python train.py --model="image classifier" --dataset="microscope photos of single blood and bone marrow cells" --train_examples=194171 --image_size=48 --crop_scale_min=0.7 --horizontal_flip=true --color_jitter=0.1 --targets=["smear"] --num_classes=2 --arch="resnet" --norm="batchnorm" --activation="silu" --channel_attention="se" --drop_path=0.05 --depths=[3, 3, 3] --kernel_size=3 --stem="deep" --avg_pool_shortcut=true --widths=[48, 80, 144] --loss="cross_entropy" --init="torch_default" --residual_init="none" --optimizer="adamw" --lr=0.0025 --beta1=0.95 --beta2=0.99 --eps=1e-08 --grad_clip=5.0 --sam_rho=0.1 --steps=7300 --batch_size=512 --epochs=19.2 --lr_schedule="linear" --final_lr_fraction=0.1 --warmup_steps=730 --weight_decay=0.2
Rows from block 6 of a small image classifier, named by matrix and row number. Rows with one number belong to one channel. Each number is 50 + 12 x the weight over its row's rms, rounded and kept within 0 to 99. All counts start at 0. After the name is the row's rms in percent of the matrix's.
After each channel's rows are labels from the 100 images, of 14848, where the channel reaches its highest value: "patch colour" is the nearest of a few named colours to the mean colour under the peak. Only what is clearly more common there than usual is listed. The data: microscope photos of single blood and bone marrow cells. In brackets: how many of the 100, against the usual share in percent.
# convs0: first 3x3 conv, stride 2 (model.blocks.6.convs.0.weight, 144x80x3x3, each kernel summed), inputs 0-26
# convs1: second 3x3 conv (model.blocks.6.convs.1.weight, 144x144x3x3, transposed, each kernel summed), outputs 0-23

convs0.82 092:57 15 67 65 47 65 72 67 51 52 36 55 51 43 80 67 60 75 54 45 66 67 57 36 43 48 45
convs1.82 118:51 52 56 55 62 48 62 63 55 51 36 61 60 45 48 50 33 59 49 32 58 57 42 39
patch colour: purple (58 vs 22.8)

convs0.31 124:39 34 56 41 31 32 49 22 28 49 36 48 60 47 44 48 49 30 46 48 35 47 42 44 51 33 39
convs1.31 108:32 42 57 45 44 40 46 46 52 49 47 56 63 37 20 81 40 47 60 52 51 35 38 55
patch colour: pink (62 vs 25.2)

convs0.119 108:47 43 34 38 40 46 40 52 45 52 55 25 26 57 53 50 39 51 39 57 42 50 21 42 35 53 40
convs1.119 109:53 46 35 64 34 45 34 77 37 54 52 71 37 61 46 57 48 76 74 27 79 52 44 25
patch colour: blue (27 vs 7.7)

convs0.71 116:33 30 58 41 42 33 60 32 30 55 37 41 59 53 47 56 61 32 35 52 34 51 35 36 49 40 44
convs1.71 109:35 47 60 53 43 42 45 50 52 55 41 59 66 41 23 84 41 53 57 47 53 40 33 52
patch colour: pink (77 vs 25.2)

convs0.89 081:57 13 59 69 41 66 65 67 40 67 39 55 47 35 81 77 48 60 50 59 52 49 60 49 37 49 42
convs1.89 121:57 64 66 58 63 58 63 61 63 54 35 52 67 48 53 53 37 54 46 36 57 58 43 39
patch colour: pink (64 vs 25.2)

convs0.47 082:66 28 53 66 40 47 46 31 25 52 61 56 42 56 70 58 50 23 51 53 37 41 57 60 34 46 51
convs1.47 073:25 40 53 37 39 30 44 41 51 47 42 55 54 34 45 60 55 38 57 54 34 69 61 48
patch colour: blue (27 vs 7.7)

convs0.101 127:54 34 63 55 51 74 69 56 63 48 41 52 59 39 65 66 69 72 47 45 77 79 52 40 39 49 49
convs1.101 154:49 43 57 60 56 42 56 72 54 58 41 57 58 54 46 56 42 66 58 27 64 56 46 33
patch colour: purple (90 vs 22.8)

convs0.1 101:43 36 30 38 41 41 30 49 52 39 46 34 37 54 49 34 34 54 39 45 47 55 31 31 33 50 35
convs1.1 103:44 37 31 53 35 31 35 75 34 47 54 57 27 59 48 61 50 68 66 27 72 47 43 19
patch colour: purple (76 vs 22.8)

convs0.128 126:41 38 57 38 31 31 52 21 29 47 37 46 60 46 42 45 51 33 45 47 35 47 42 47 56 31 43
convs1.128 123:30 43 57 43 46 43 47 42 52 48 45 54 61 36 21 77 37 43 55 56 47 35 37 57
patch colour: pink (70 vs 25.2)

convs0.131 076:44 40 27 39 35 36 27 35 45 41 41 51 50 56 37 43 18 56 54 52 41 42 50 23 42 35 40
convs1.131 066:42 35 46 53 50 30 50 69 48 43 41 50 28 77 45 63 41 54 47 31 69 51 40 16
patch colour: purple (49 vs 22.8)

convs0.92 063:58 39 24 49 41 37 39 40 40 37 47 57 29 58 42 48 30 62 58 46 45 46 55 38 44 35 26
convs1.92 077:41 33 39 45 62 37 61 67 45 36 37 43 34 66 51 54 40 52 38 32 64 53 44 22
patch colour: purple (50 vs 22.8)

convs0.59 093:58 52 34 41 57 44 34 57 44 49 71 31 29 72 57 47 36 44 51 57 41 47 28 56 32 66 53
convs1.59 083:46 28 28 68 19 33 19 52 20 65 43 59 29 59 43 50 44 50 60 42 52 58 44 41
patch colour: black (29 vs 0.6)

convs0.93 108:41 32 36 41 44 43 37 51 45 38 40 36 31 52 49 40 36 51 42 38 43 48 33 35 32 52 37
convs1.93 073:41 38 36 53 35 28 36 72 36 42 53 66 29 59 52 65 55 69 73 26 69 50 44 14
patch colour: blue (41 vs 7.7)

convs0.27 097:41 48 38 27 41 46 46 53 44 47 57 28 30 50 49 43 41 51 42 51 42 51 26 44 35 54 39
convs1.27 103:48 42 36 59 37 37 38 79 38 50 50 72 34 60 46 57 47 77 71 23 83 53 46 22
patch colour: blue (28 vs 7.7)

convs0.143 115:37 33 56 39 38 36 57 25 30 57 35 44 61 50 45 55 55 32 38 54 36 49 37 37 49 37 41
convs1.143 122:33 46 61 50 44 42 46 49 54 52 43 55 68 37 22 80 40 50 56 51 53 37 34 52
patch colour: pink (73 vs 25.2)

convs0.19 081:44 26 34 55 48 48 24 41 42 39 43 40 29 53 53 44 37 37 45 46 40 43 47 39 31 47 47
convs1.19 063:36 35 34 50 25 29 27 57 35 43 51 71 30 47 63 57 50 53 56 38 56 65 63 29
patch colour: purple (58 vs 22.8); blue (25 vs 7.7)

convs0.16 117:38 34 57 39 34 34 54 22 28 53 37 46 61 49 44 52 51 32 43 52 35 47 38 41 52 35 40
convs1.16 113:30 45 60 46 44 42 46 48 53 49 45 56 67 36 21 79 39 49 59 52 53 36 35 54
patch colour: pink (69 vs 25.2)

convs0.117 092:50 51 36 36 55 42 42 61 56 48 67 21 34 65 54 44 40 53 43 60 49 57 16 49 29 67 50
convs1.117 126:49 31 31 68 21 34 20 57 21 67 44 57 32 60 45 53 44 59 62 39 59 54 43 38
patch colour: black (36 vs 0.6)

convs0.87 104:40 41 33 34 40 43 37 53 45 51 54 25 33 52 51 50 40 53 37 54 43 50 23 35 35 53 39
convs1.87 108:52 47 40 62 37 44 37 82 40 51 53 71 38 60 49 59 47 78 73 24 81 51 44 21
patch colour: blue (28 vs 7.7)

convs0.25 110:34 33 44 36 44 48 53 56 44 52 45 30 28 54 54 50 52 49 38 54 43 49 24 33 38 55 38
convs1.25 093:45 50 45 58 35 40 37 80 45 47 50 78 44 52 51 58 41 78 82 26 79 55 46 18
patch colour: blue (45 vs 7.7)

convs0.54 128:42 42 54 38 27 34 49 16 27 47 39 47 58 46 39 44 48 35 51 47 37 47 45 48 56 28 42
convs1.54 133:32 43 56 40 48 43 49 40 53 46 46 54 59 38 24 74 36 40 54 60 45 34 37 60
patch colour: white (56 vs 20.3)

convs0.103 087:41 28 58 36 63 23 46 37 35 54 40 34 52 54 43 52 43 48 53 53 42 51 29 39 52 47 49
convs1.103 096:24 47 63 45 47 39 49 53 56 52 50 68 63 36 25 80 37 56 64 45 54 38 35 44
patch colour: white (49 vs 20.3)

convs0.34 125:40 38 58 39 32 27 53 20 30 48 36 47 55 47 41 46 49 34 50 48 37 46 44 47 54 33 43
convs1.34 103:27 41 57 39 45 39 47 43 52 46 44 54 61 32 23 76 37 44 58 54 46 37 37 59
patch colour: white (50 vs 20.3)

convs0.99 093:58 53 37 37 52 46 39 57 43 53 65 24 27 65 53 51 37 43 57 58 38 37 27 63 37 65 48
convs1.99 067:39 35 31 64 18 37 21 45 26 61 43 75 29 50 40 48 42 47 68 45 50 56 43 41
patch colour: blue (26 vs 7.7)

convs0.136 094:45 48 36 32 43 47 44 53 46 50 52 28 30 53 48 49 41 48 45 51 40 41 30 48 40 56 43
convs1.136 067:42 47 38 57 27 41 30 72 39 48 51 86 32 56 43 56 47 72 81 30 75 53 52 22
patch colour: blue (28 vs 7.7)

convs0.20 113:42 43 51 46 39 32 45 24 23 50 47 50 46 52 40 54 44 18 50 55 25 37 39 60 45 38 38
convs1.20 079:45 53 74 49 53 50 56 57 67 54 60 60 70 55 22 77 41 53 67 46 52 32 39 48
patch colour: pink (80 vs 25.2)

convs0.64 101:45 51 35 39 54 39 39 58 59 50 61 20 39 57 53 45 36 59 37 59 56 63 11 45 29 62 49
convs1.64 148:51 33 31 70 27 34 26 63 26 66 49 56 36 60 46 54 46 66 62 35 65 52 44 32
patch colour: black (40 vs 0.6)

convs0.80 089:65 30 48 55 37 55 41 38 31 49 61 49 30 60 65 55 46 28 50 51 38 38 55 54 33 43 57
convs1.80 057:27 47 52 48 36 30 45 51 53 52 41 79 60 36 54 61 57 37 61 45 53 71 64 36
patch colour: blue (29 vs 7.7); black (25 vs 0.6)

convs0.30 105:43 31 34 41 42 42 33 50 44 39 42 36 32 54 48 41 34 50 42 42 41 44 36 36 31 52 39
convs1.30 078:37 35 33 51 32 28 33 68 34 41 51 67 27 55 52 68 52 66 74 29 70 52 42 17
patch colour: blue (40 vs 7.7)

convs0.7 128:39 30 59 37 37 32 53 29 30 48 35 44 63 47 47 49 56 36 38 49 37 53 39 38 52 39 42
convs1.7 110:34 43 56 50 41 41 42 48 50 53 46 61 59 42 19 86 40 50 60 46 52 39 35 51
patch colour: white (56 vs 20.3)

convs0.0 106:43 43 31 34 42 40 30 49 49 40 53 35 29 54 45 40 29 51 44 43 44 49 32 40 33 51 40
convs1.0 103:44 36 30 55 30 33 30 73 29 48 52 65 27 59 46 58 48 69 65 29 72 49 43 23
patch colour: black (37 vs 0.6)

convs0.5 093:59 52 41 41 52 47 43 55 37 52 69 26 26 69 58 51 42 41 54 58 34 33 30 63 37 65 43
convs1.5 066:43 37 29 63 16 40 17 44 23 59 45 73 28 49 43 43 45 44 63 47 48 60 48 44
patch colour: blue (25 vs 7.7)

convs0.107 112:35 41 57 38 48 24 48 30 28 45 45 46 46 46 37 47 46 26 48 51 30 39 36 58 48 40 33
convs1.107 073:52 57 70 52 46 55 50 61 66 59 68 72 65 60 33 72 47 58 72 39 56 37 48 39
patch colour: white (53 vs 20.3)

convs0.102 079:45 53 49 80 41 52 46 47 48 36 40 70 46 54 52 43 44 55 67 39 49 36 75 70 58 36 64
convs1.102 082:44 49 56 41 51 52 51 18 52 35 44 33 53 46 40 50 36 18 28 65 26 54 50 59
patch colour: blue (37 vs 7.7)

convs0.32 077:53 53 42 76 43 52 41 48 47 41 45 69 50 59 54 45 40 54 68 43 50 40 80 64 58 40 71
convs1.32 085:42 50 54 43 55 53 54 24 53 34 36 31 51 49 42 51 30 18 21 67 32 55 49 56
patch colour: blue (47 vs 7.7)