From a checkpoint of a small image classifier: activation silu.
Rows from block 4, named by matrix and row number. Rows with one number belong to one channel. Each number is 128 + 32 x the weight over the matrix's rms, rounded and kept within 0 to 255. All counts start at 0. Numbers have three digits each.
# convs0: first 3x3 conv (model.blocks.4.convs.0.weight, 80x80x3x3), inputs 56-63, a 3x3 kernel for each
# convs1: second 3x3 conv (model.blocks.4.convs.1.weight, 80x80x3x3, transposed), outputs 56-63, a 3x3 kernel for each
convs0.35:068070086080086068075095055169167164177195180174183166136141129127153142122131140105091074122122068099104051142144128142154143134135138142123148132120162149147166154142123163158120152138093134137169115117159148143171
convs0.36:071072088093099079086102066160164157159171160154162148131136121119139131118120131116097086121121075104104064131138123137149134130125129135120139128113149144132148152138117155143112131126097118127160113118152148142168
convs0.37:070073092081082079082088059168167161168182169166173153135137123120144140116132143107091080119110065103091048144139122139158144126134140142126146138117154147144160150134117161146111144127095117130163109118155143145175
convs0.38:081074086095091064094098061147157150143155152137143134124139129116135138107117128124094074131113065122104053131140128134148139122122124133111133128110143135123143148126103154135095142125088113128163106119160142141171
convs0.39:085085102077075068076077048172185163186214176185196167150149136137156146135137150112104101123116079116114067149150135147157146141137143142127150139124167144149169145140130169145107162142091133146162107118153133132165
convs0.40:177184169147164168121129138062027088055024082105061096139125157133095131176143135182193185173184182148152157139117152135089127162145139060039091077056083091070084134142135164165150145146128089092142095074138157119140
convs0.41:180149113177147123162147118072070130076071126083083121128154123099137138123113157170147098174144112172148112140154111112146142125122163065083135052066134047064133121126091158139112161140118062127146044105152068104171
convs0.42:072054084081060052093089060110133143128154171119140147123127122113129138114115137105067066102074043110097060127136133128146148128121125133122131131115144128125151145114103132113082128119091121134159107108155135133162
convs0.43:153153136141137123141140117064095128045080117048079108135175130103123168143111178175160132187160135180168140130177139101120179144112168090095132076078126053065119131132118169142118153140112093127135062109150094108160
convs0.44:169173155144167155119138140056041105053045096106072105141136160120097146178120140175195171180187182151160158138132165125092145168125142066055108074050091096069092134145138168164154149148134097097143089069141151104146
convs0.45:173195203162177209154162189150125118150121136142136142111118100134113104104118102126157181110135174109125166113108104132113094100125094103093088118115096127124091114135161104125168107124155152090065158093083148087074
convs0.46:090088097096103087085101062173169159173188166167177150129129128120141135123132145128105088134128071108104054134133119138149139137137138142123147133118151147138153149141116160152114145132091125137163109119158150147176
convs0.47:081048058109092049116107066125136140120131145125113120099127153090105148100110126134079054150123060141131076125134157125118149120116123120106126113092127109101126169135099164140105148136112108138179109124169151152173
convs0.48:132153160126133161132129150140123131155126147142123144144116098127168062096149085118145157118132158122127147154124080127177068090162097095078059109099065123102081110147172107140173128143166160111099160140071158123083
convs0.49:152163158126150161114124148117068055126078063140119108150127160146105115173163134179201222140190216118138180145119159143100113164167136114063049138086052140113081112146168125170187117130149128088102149072076175133097
convs0.50:066054066088076062114101084103132134094120130089094080084109144095081128099088118104077070108094083132124104106125162116094126106091112114115128108108121088091106158136127136133120141137135111136159129136160157154166
convs0.51:178164119160161124135146118062068127072058113099063107131135153121105150154124141172166123179175134175167140135128154122101147146126147050085142051066126064054102143139115168147121163138124090115171066088160112079144
convs0.52:071069085071074060076085042165168168177200186172187168143147129138156145133138143091087071108110063090099049147147129146158144138137142147126150134120162152155173149141128167155118148139100138139169114116155150137174
convs0.53:163145104157144114148140114079096140089086129096081114139148159122109157146119142185147105196164123193170139143141156116106160141114134068097149062080138046064121140138111172148116166146124073113156046093153077095148
convs0.54:142155164113132163108112149143113088152120100156139127148136165155104110174166129171190223138175224116140201143128168152099112166169133129102062148114072153131091110143175121157189120127150135096102157095084171129097
convs0.55:175186177146166178121133139051008069043014060114063097135119143124091129164128135164183183159177185136145152130118146124088125155130139065040088089056084109089084127138139147155147141141130085085131096065134151101137
convs0.56:081079089088091070077089052173176168172188170169176155132139125120145143129135141114098072129125061114103045141135126134154141133134142138128155134123157147138159155142115166151111154133088127134165109119159148142174
convs0.57:162174172141159169120131140083046078065042070114084113143138151123092130176131146165186190155182196130143158137130153127091129173139146088052085104058078115080089114133132147158151125132128108100117100083118147108127
convs0.58:099093103112088092139124100162144133147134125138128105137190113096156158114112188145131104167146123184167137136197115100157173122116182114134157109119148080098121133120112168123107167140111091174127084122146091086168
convs0.59:086085107087095082090101066185192179198222185192206178142141125131154140128136147104106099126131078104106053143144122142157142139137142142118146136117156152151160149146135164153119154142094139143163116122152146141167
convs0.60:088087106090087097130103091171163158156149146146150152165133128133227103117225134143145144156160151166156151171132125134245105118214143137128123130121120123122133122153137131144163173145134142119135110173116118189134
convs0.61:177170157176149127151131112021052103049068110071084104089101121100095140115106128149131105147114086146117083094098123106086133111098128056069107075094140094081132136107110136098099151110107051112130068108136079104134
convs0.62:073055064101083061112108078122139143123144147119129133093115144096095132105113121114079070125107070117117081115124154125116135124118123122113128122110124114106120155132112147134110135131115113141168118127161148146171
convs0.63:132146153113122152116111138129108086139105102134125128165129162160115099142194121171192215138182208128140189163118161158126096141188121119084060136097064135109081116151164129173180131136147137092105143087079156143076
convs0.64:160171161128166170113129145113072079119075072147116113142128152140094121178149132177204208156193204119142170139118158141097123173154130105049064128067064146103078125152170144177181127151153116077113140049103175101109
convs0.65:077076088101112084096107077151163159154164156141154145126133126120133133121122128120106078128129081105106065133136127135143129131129126136112137127113143141135148152142119153145120134126095115125159114120153150145167
convs0.66:176172134166159131141145114049069123051068109080084108113157109100123151131112165162163116163158125156144118127157104108130156135123176069077139066057133073062119116117099144136115141128121077138136059095159092086169
convs0.67:151172168118146187113122167142109101153117108162147136140128135143102099133163113142179202117161206104124175145128133147110093125173114127102062159122064162142089096140181106146193107128160152089085166096075161120062
convs0.68:164180181134163196122137173144108100155111109163143126128125125136100091149137111140178204110158207099127175130130133142106091145156124134104065163123068172145090085128179099135189099123154142077088163086075170109072
convs0.69:075087091097102093103112095127142143117139135117131140110112115117110116110120119113102100104111103098100088128124130133129120120124119130109112119103105122105106151132124132129117123118107117126153130128150158150169
convs0.70:180159115172158124152150125057074127068077124085074121133144157114106151148119137176154112184161124173156126137141155119107154140120138060078137051063128052051115133134108169148119167142121073110154044082160086096157
convs0.71:074080096096101092086105079199207191202230199192213194137137117123144128125131139116120122135144107117114085142137120140153136134139144137122145133119152147146153147142137169152130154142107124130154110119142149147167
convs0.72:180196165168201180127155153070043052093049058139096092116113129111097120131111121155188170155180168129141139131119135117101123133126129084011077112041086138106095111136153134149156131133140082038096100004079153082107
convs0.73:184203157167189157123145133059040080057053075115081101113122124114106133150121141162187151149172153128134121121130133123105141151134149074042108089041101121087104115125121143139137135121120082090126089044132147063135
convs0.74:046058086071087082079092077164184187166204200161195185142138111134153127122126137068088109086110110079092084151145113149163139118133131141122147136118155150152161137134146139142138132129111135125142132118137159142163
convs0.75:181181142163176152131147135043040109053042103095063108137133151123097133162129135178186148179179157161154145142125153122096135154132140044050118053046099086057096134143128170161136160141130085099157072070150135101147
convs0.76:064042060096079048112107072115135142115128146115118131104127143100104141103106130120081068129110063129118078121134154124124143119114121120113123115099119105096115161128103149133101140135113116142176109124162141146170
convs1.35:145160179161166174167166180129140138112128148132153159162153144141153140133153152088041052134080074156113118139089077103076072081082088097091064116085061117109074115108104108096089105093098113102068127125094096101081
convs1.36:143156170161177180178178185136151145121134148143161164161154140139140134133149147087046059134092084154118123142099086108073070090079092115111093141108093135122093116104102101088090099086090100095072116109094090095082
convs1.37:133147166150164171158162176125137140114128146128152150165154143140152137136157158085038055132082078153116113143102091110084077087093100108103070130095072132111078118108104107094095108097096109098070125122095094103082
convs1.38:147154174153175177171180175144151157126136154150163167164146140148140128138157150086049067128088082153118119151095086111073067091092094107110097141108090139126094117105102097088090096088094102095066120111083096098081
convs1.39:142155171143149158144144163109118132111124140129143143167153144157157146134157150086036039123072069146106116130080070098074067081087096064078053083082046087082051114106103115105100119110106148135096158147116124120098
convs1.40:137139126123116117116102104072099075078126129060113122092105130108075135116079088158146143142124130131115120079107124102117142128120120167165163163164161141156152093091109110101110116106113139123143138116154138121123
convs1.41:117115105090101075095087073065102116049117130061107134145068102145130077095138074161158155125116106132113095107092137130147136105165127151136146150141151137137155100088084116104104127132121171133139177180143142173123
convs1.42:151159172150161165154170161153158149132141148162169163165146141146145134141158150060035062112080088145120132153100098114085080105096107092084084105086079126118093118111109103095093103092096099098067117113090104096079
convs1.43:166153147147135121145134120086115128085119135103122133129051103146107088103143048151125127117109101118105101091059117126102118110148091144126118134118115128116120116110109131136135135138139156127133175147129139160103
convs1.44:143140127120114117113102098066092075067117125054111109092080131120073121118095073169153140145127127133112120077096130109107139130132108160150160149148153131144144090079099107093102119108105135120145148124145144132120
convs1.45:155134134155142148149137146163143118186151108185157132121143154114138157128132147112090083125115103123123113128156141118144144123134137076074086092079091096097101081097116085096108092093102134165192140160192141152175
convs1.46:139152174157170178168170182126145147117131157133150162160155144139147140137150148088040060134081080154116110137090083098073068080079083114109082134100076132111075115109101102096089104093092112100070120120093094097078
convs1.47:152177180150181182159174166161184184138174184148185184172147142176148133176173145076049079112085084142116116146100088112078074108099097136125112146118106145124102114102106087084090084078087100073057106089071108094080
convs1.48:139140121137149139133137146179161136178166134181162157118151104111164134107133152104113118083116110108118116101137085104164118096138155107105108129115119151133134099130146096132147098127131122157139133185157115147159
convs1.49:134132120121121128106101126079081051108124074097118097062126120069097146084054095160141133145122131131115126083121113106125144126108119146155138141146145131151141091106135110123132120114135123146150118134169111108135
convs1.50:122133142126153161144161153169181165155163150151174153155138137165134134190174158091085100117118112143129127142120121124101096128113123151137140151127127150135135132127123111103106104094098088074068103100087119116110
convs1.51:112121111093089092105091084066098092043107124031080108113076128140088113131108082165154154137111124127112114094110132111115148128131124161146157158148154130138150085066090105081090115108103147134152158134149161146124
convs1.52:144157172155159168159155174121125129114125139133149154164152144150158147140161157085040049124075073154109117135091080109081075089088094081088053096085053104097064116111103112099095110100104118117081141135106104107085
convs1.53:143139137122114107133114105071099124055103136067076112115071117145075110133119086153142144129110114126112101075077119109084128121124113137119125132121125113117130101065084118093092127115111148119144164137145153147123
convs1.54:153155140149145157143135155100092062128129083124133116058131120067102149073050101146116120139110117135117123080119103097115140118089107126124119137123122135139127107118142124138150130131146114149153115135171109103132
convs1.55:119120113097095101090085080076100072088129122061120116093097133113082125122095078167163150137130136123105122088118136116130149135142125176180177163182177144163160093100115107100112114114118136116141138113142139122123
convs1.56:138152173157165176161164180125139143108125152126145158165155145141150137135156150081033053128071073149105110143092082103077067087079085096099073120093067127107079118108102101092094103095092115101068132122090102104081
convs1.57:142139129115116111105093101079101071093130120077117107079084119104075118093085063166148133136124122125113124091113129117126138133136113166172160153171158135153146104100116119112121129123123142131151145133154134131125
convs1.58:147142144136139128140140130105126138103127143113137156143077097153143072084153083125105106094089073103078069110049097135126079076158090121123093102110082114097083122114096137146128131135133156131122169157117130157101
convs1.59:144159174153158166158153177119120126112128137134144145162158141146159145127153153091036039129071071154107116132080065097072059070073079079084052095083049097086054117111105110101095111100101131125088144142111104108086
convs1.60:131140123129152134140136144100100104099112133114129139134144060088161126043120143120125107100098099125115106112116052095159120058121159099111093119111095143115105111135143123134150116129140156156116127181133090123126
convs1.61:094097098070080080084074085089119135078116138071104118148125127154117109164136125134132155116108124104104112117136159124125149143150150172171180169174183149173177128109122123108110137124116147142138149133132161149144
convs1.62:147171182141180183153168167167185175151172169157187177162149140154139133150155151070045065119094088152132127139106095108085080100093094134113106136103097145115103117108103096088093085083088085077063096089074090084077
convs1.63:156168151145155160142135159109109072125137098121125124071148105062129149070049121131121125119101112122105114082130086092134146114100136129134123140125129137141132108121147125134146122126143118153137116146165111115140
convs1.64:136135125120118127108093115087086062105124091089122103070114134091085141101068089160134132151126130137121124085119124110121143129118115155154149150157150132155147086093121104100123111103121125133152131129176121112125
convs1.65:145160173165181182178185179142157151129139149150168165157148137133139132132146143092052069137092086163126125141095083099075069084083084122113103148115099142125094116105100099087085097084086099091068113113086085091079
convs1.66:092099092069081068075072053070108106066123125070113128143072125154135092098142048155153146113098102119101101110100151143152147114167110156145159142149162126136147111096094121118107134137126166132147186173138142169110
convs1.67:136130120122135137112119146143114071153141070146137103059143113068132154072091120149130127132126124129128125084132090094135135105105116122134126145129141147150140101120146108139148116120143102157156111155183106123154
convs1.68:133129122129136140120117139113096064135122065135122091064119134069110143078085105169140128159144127138143127094123112104129132110115105131132128139137136136148139088105127098116121109108116101145168118143183117132160
convs1.69:142152164149173170162169167176184165169169160182201179158157148136140140136150151082054061133097092162142133146114096097082081090085095124111115135111106150131114117107104090085083082079087089091080092094085085084082
convs1.70:126128127106102098112102091061100115048113137053091118109066116142073112124115078163153157138119125135111114082101127115114146130143124156139147154139150130137148097066078109085087120109104152127143171144146157162121
convs1.71:132159175147168181155164182115125123113131135126150143156155151136154146128146148083030033125076069148105109122082067090072062072069074095097074117103075109089071111102095105097092108096090126115085135134108107104082
convs1.72:093106097075081092057060072074085058099124104083118107101100123111109118121111100186179163142141151123111136099124132123138140144152133174187195172187200154179178083085104091086096111101102141130146148144156144143138
convs1.73:093112100078095089063062063085094085094123126077119120116094133131102119117107080159152146123110116109101125106120151131139157138158129163165174155167180143161161102090112113095103125111112144126153157131151139135115
convs1.74:135148153159167167165166178136133119132128126151161148154161142129155142127151155076030041121073075146105120142096072104081067083079087099075064113077074117096077121114102104097088099092095111123089131139119103105093
convs1.75:124129113105104103103094087068088072057113128039100117101084125117080117125095087173167155147132138135116120087105129105116142129128123162156163159154165135152159081070095098078091110098097139124146145125154151138124
convs1.76:146175179137171171147167154173189176146178172149185179166148141161145136161167149070045075109089085142123119140104098112086076105102103120112106131103099144120107117104106089084089083076089089078055100089076105096082