{
  "arch": "resnet",
  "model": "image classifier",
  "dataset": "microscope photos of single blood and bone marrow cells",
  "train_examples": 194171,
  "image_size": 48,
  "crop_scale_min": 0.7,
  "horizontal_flip": true,
  "color_jitter": 0.1,
  "targets": ["smear"],
  "num_classes": 2,
  "norm": "batchnorm",
  "activation": "silu",
  "channel_attention": "se",
  "drop_path": 0.05,
  "depths": [3, 3, 3],
  "kernel_size": 3,
  "stem": "deep",
  "avg_pool_shortcut": true,
  "widths": [48, 80, 144],
  "loss": "cross_entropy",
  "init": "torch_default",
  "residual_init": "none",
  "optimizer": "adamw",
  "lr": 0.0025,
  "beta1": 0.95,
  "beta2": 0.99,
  "eps": 1e-08,
  "grad_clip": 5.0,
  "sam_rho": 0.1,
  "steps": 7300,
  "batch_size": 512,
  "epochs": 19.2,
  "lr_schedule": "linear",
  "final_lr_fraction": 0.1,
  "warmup_steps": 730,
  "weight_decay": 0.2
}
Rows from block 3 of a small image classifier, named by matrix and row number. Rows with one number belong to one channel. Each number is 128 + 24 x the weight over its row's rms, rounded and kept within 0 to 255. All counts start at 0. Numbers have three digits each. After the name is the row's rms in percent of the matrix's.
After each channel's rows are labels from the 100 images, of 14848, where the channel reaches its highest value: "colour at peak" is the nearest of a few named colours to the mean colour under the peak. Only what is clearly more common there than usual is listed. The data: microscope photos of single blood and bone marrow cells.
# convs0: first 3x3 conv, stride 2 (model.blocks.3.convs.0.weight, 80x48x3x3, each kernel summed), inputs 0-47
# convs1: second 3x3 conv (model.blocks.3.convs.1.weight, 80x80x3x3, transposed, each kernel summed), outputs 0-39

convs0.4 094:086137110161142127124118128113125106132142183150116126107150138127122162109115105114150088118105141105106104092097146096112118122110126130108046
convs1.4 088:142091119132083136126110149163146120099117141160138138137135133126108150091118117135108101141135101185143126114169107123
colour at peak: black

convs0.78 089:113147112132130130148128189143118123167157224126116102135164142141134122118140110113145120133121133131119119128114195111123102131120152127125140
convs1.78 101:175101110143111137128124133127164109113152153135155130114135114122103171067136126122111129128127130142150117116134104131
colour at peak: black

convs0.23 105:119140126133098137133135153148118118175124207112113112120118135135139113146153122110113128132108131117108129141107207145128093182103152114135129
convs1.23 104:149136095142110143115134125124174116124154154142127118133123120119104163055142119121086115141152129154125136112135093122
colour at peak: black

convs0.71 107:104142077134134143118070103082108086117118117119127132093125121136126147135066121094121102110093114130133135101120127094140102160135098119095131
convs1.71 137:109137136118082166138074122125110142149115098155139112138121166161140132114070084133126110122149068129127145150132149121
colour at peak: pink

convs0.57 107:068112142130119115110118101134125109105116154143105141108107118113126126100111109127106096106112132100096113093080149115122125166130115118120047
convs1.57 105:132105106116122139128130172162130120087130129164120152137131133136113127101122126136116093141144128187123131094145094121
colour at peak: black

convs0.11 111:105134086135132122150066123076086088112122121116138124099138124124109146131068115093119099122083116136142131113105131124118096164116109114113126
convs1.11 100:108148147131081164131084109140117153156114113152139101161136154136151163134082091153110117146160085146133157150160164131
colour at peak: pink

convs0.0 093:132139155120123141088147140161129132126142153147062138132108162135126121133148117136128148117106129129090132139096167137150105165170147138147056
convs1.0 082:125082089127107116097121141135126101078149122142097138099120117129111141107136104113115109152110118131129100093095049110
colour at peak: black

convs0.8 103:079116125138109114126115115133122096126103152141108130105110108110133123112119104107100088132113134108093122092090167124107108189109122113118062
convs1.8 094:129128120113123168125137159163143118105143151172119153148137146139107130078126119139086095133163137177133135091156110129
colour at peak: black

convs0.3 112:100145076136137150120070099080111084104124121116133128092126119139125152144066128094122109107091129130139135103123136116132115176132111116114133
convs1.3 142:099141137125094162126072123124101149157111095146125106141124161148144125117072098132127109118153073121130157151138151121
colour at peak: pink

convs0.47 104:130104143114121109085128088141132114115140181169097143125123114115127117101130094126126099113104130123095126097100166137120118177131122109122057
convs1.47 086:122103094116121125117122171153145111067134127151118152128130124130110142106127127129112115156138125165122117097136076126
colour at peak: black

convs0.62 110:103126085129126126137066108080082089116121116123141122093122124127120142124071118089122107115084105136140131107122120102131096144133098108105145
convs1.62 137:119149140108070159141071112126115136154118100144144103133124162155135146119076067135121119125147062132127133153121152125
colour at peak: white

convs0.26 115:115135095128133138099075102081126085130112120135113127092120117125130133108077120109108083118105114124109123085110128076145102146131104114091116
convs1.26 130:125133133116081177156094132135124136140126109172145129143124180184133117117086085137131111098150082136131149144138142126
colour at peak: grey

convs0.52 080:086150115133102130140150162106120127159144224114112110111140135131125123127145128094123108126096119130116139137098163121115086107106150130105095
convs1.52 094:162098089151102149117126137134156122131132154158129130125125127127129160071144129119119106142145109151137137129148092115
colour at peak: black

convs0.76 129:135091131127100085107124132145124118126123124142114119104114116134149086048117114131124080122112089131095137079108151100117098148117126107097129
convs1.76 104:141107142118113151173142157145139098111141145165165158118137144151080126116136116146103141123142132158138112104118136141
colour at peak: black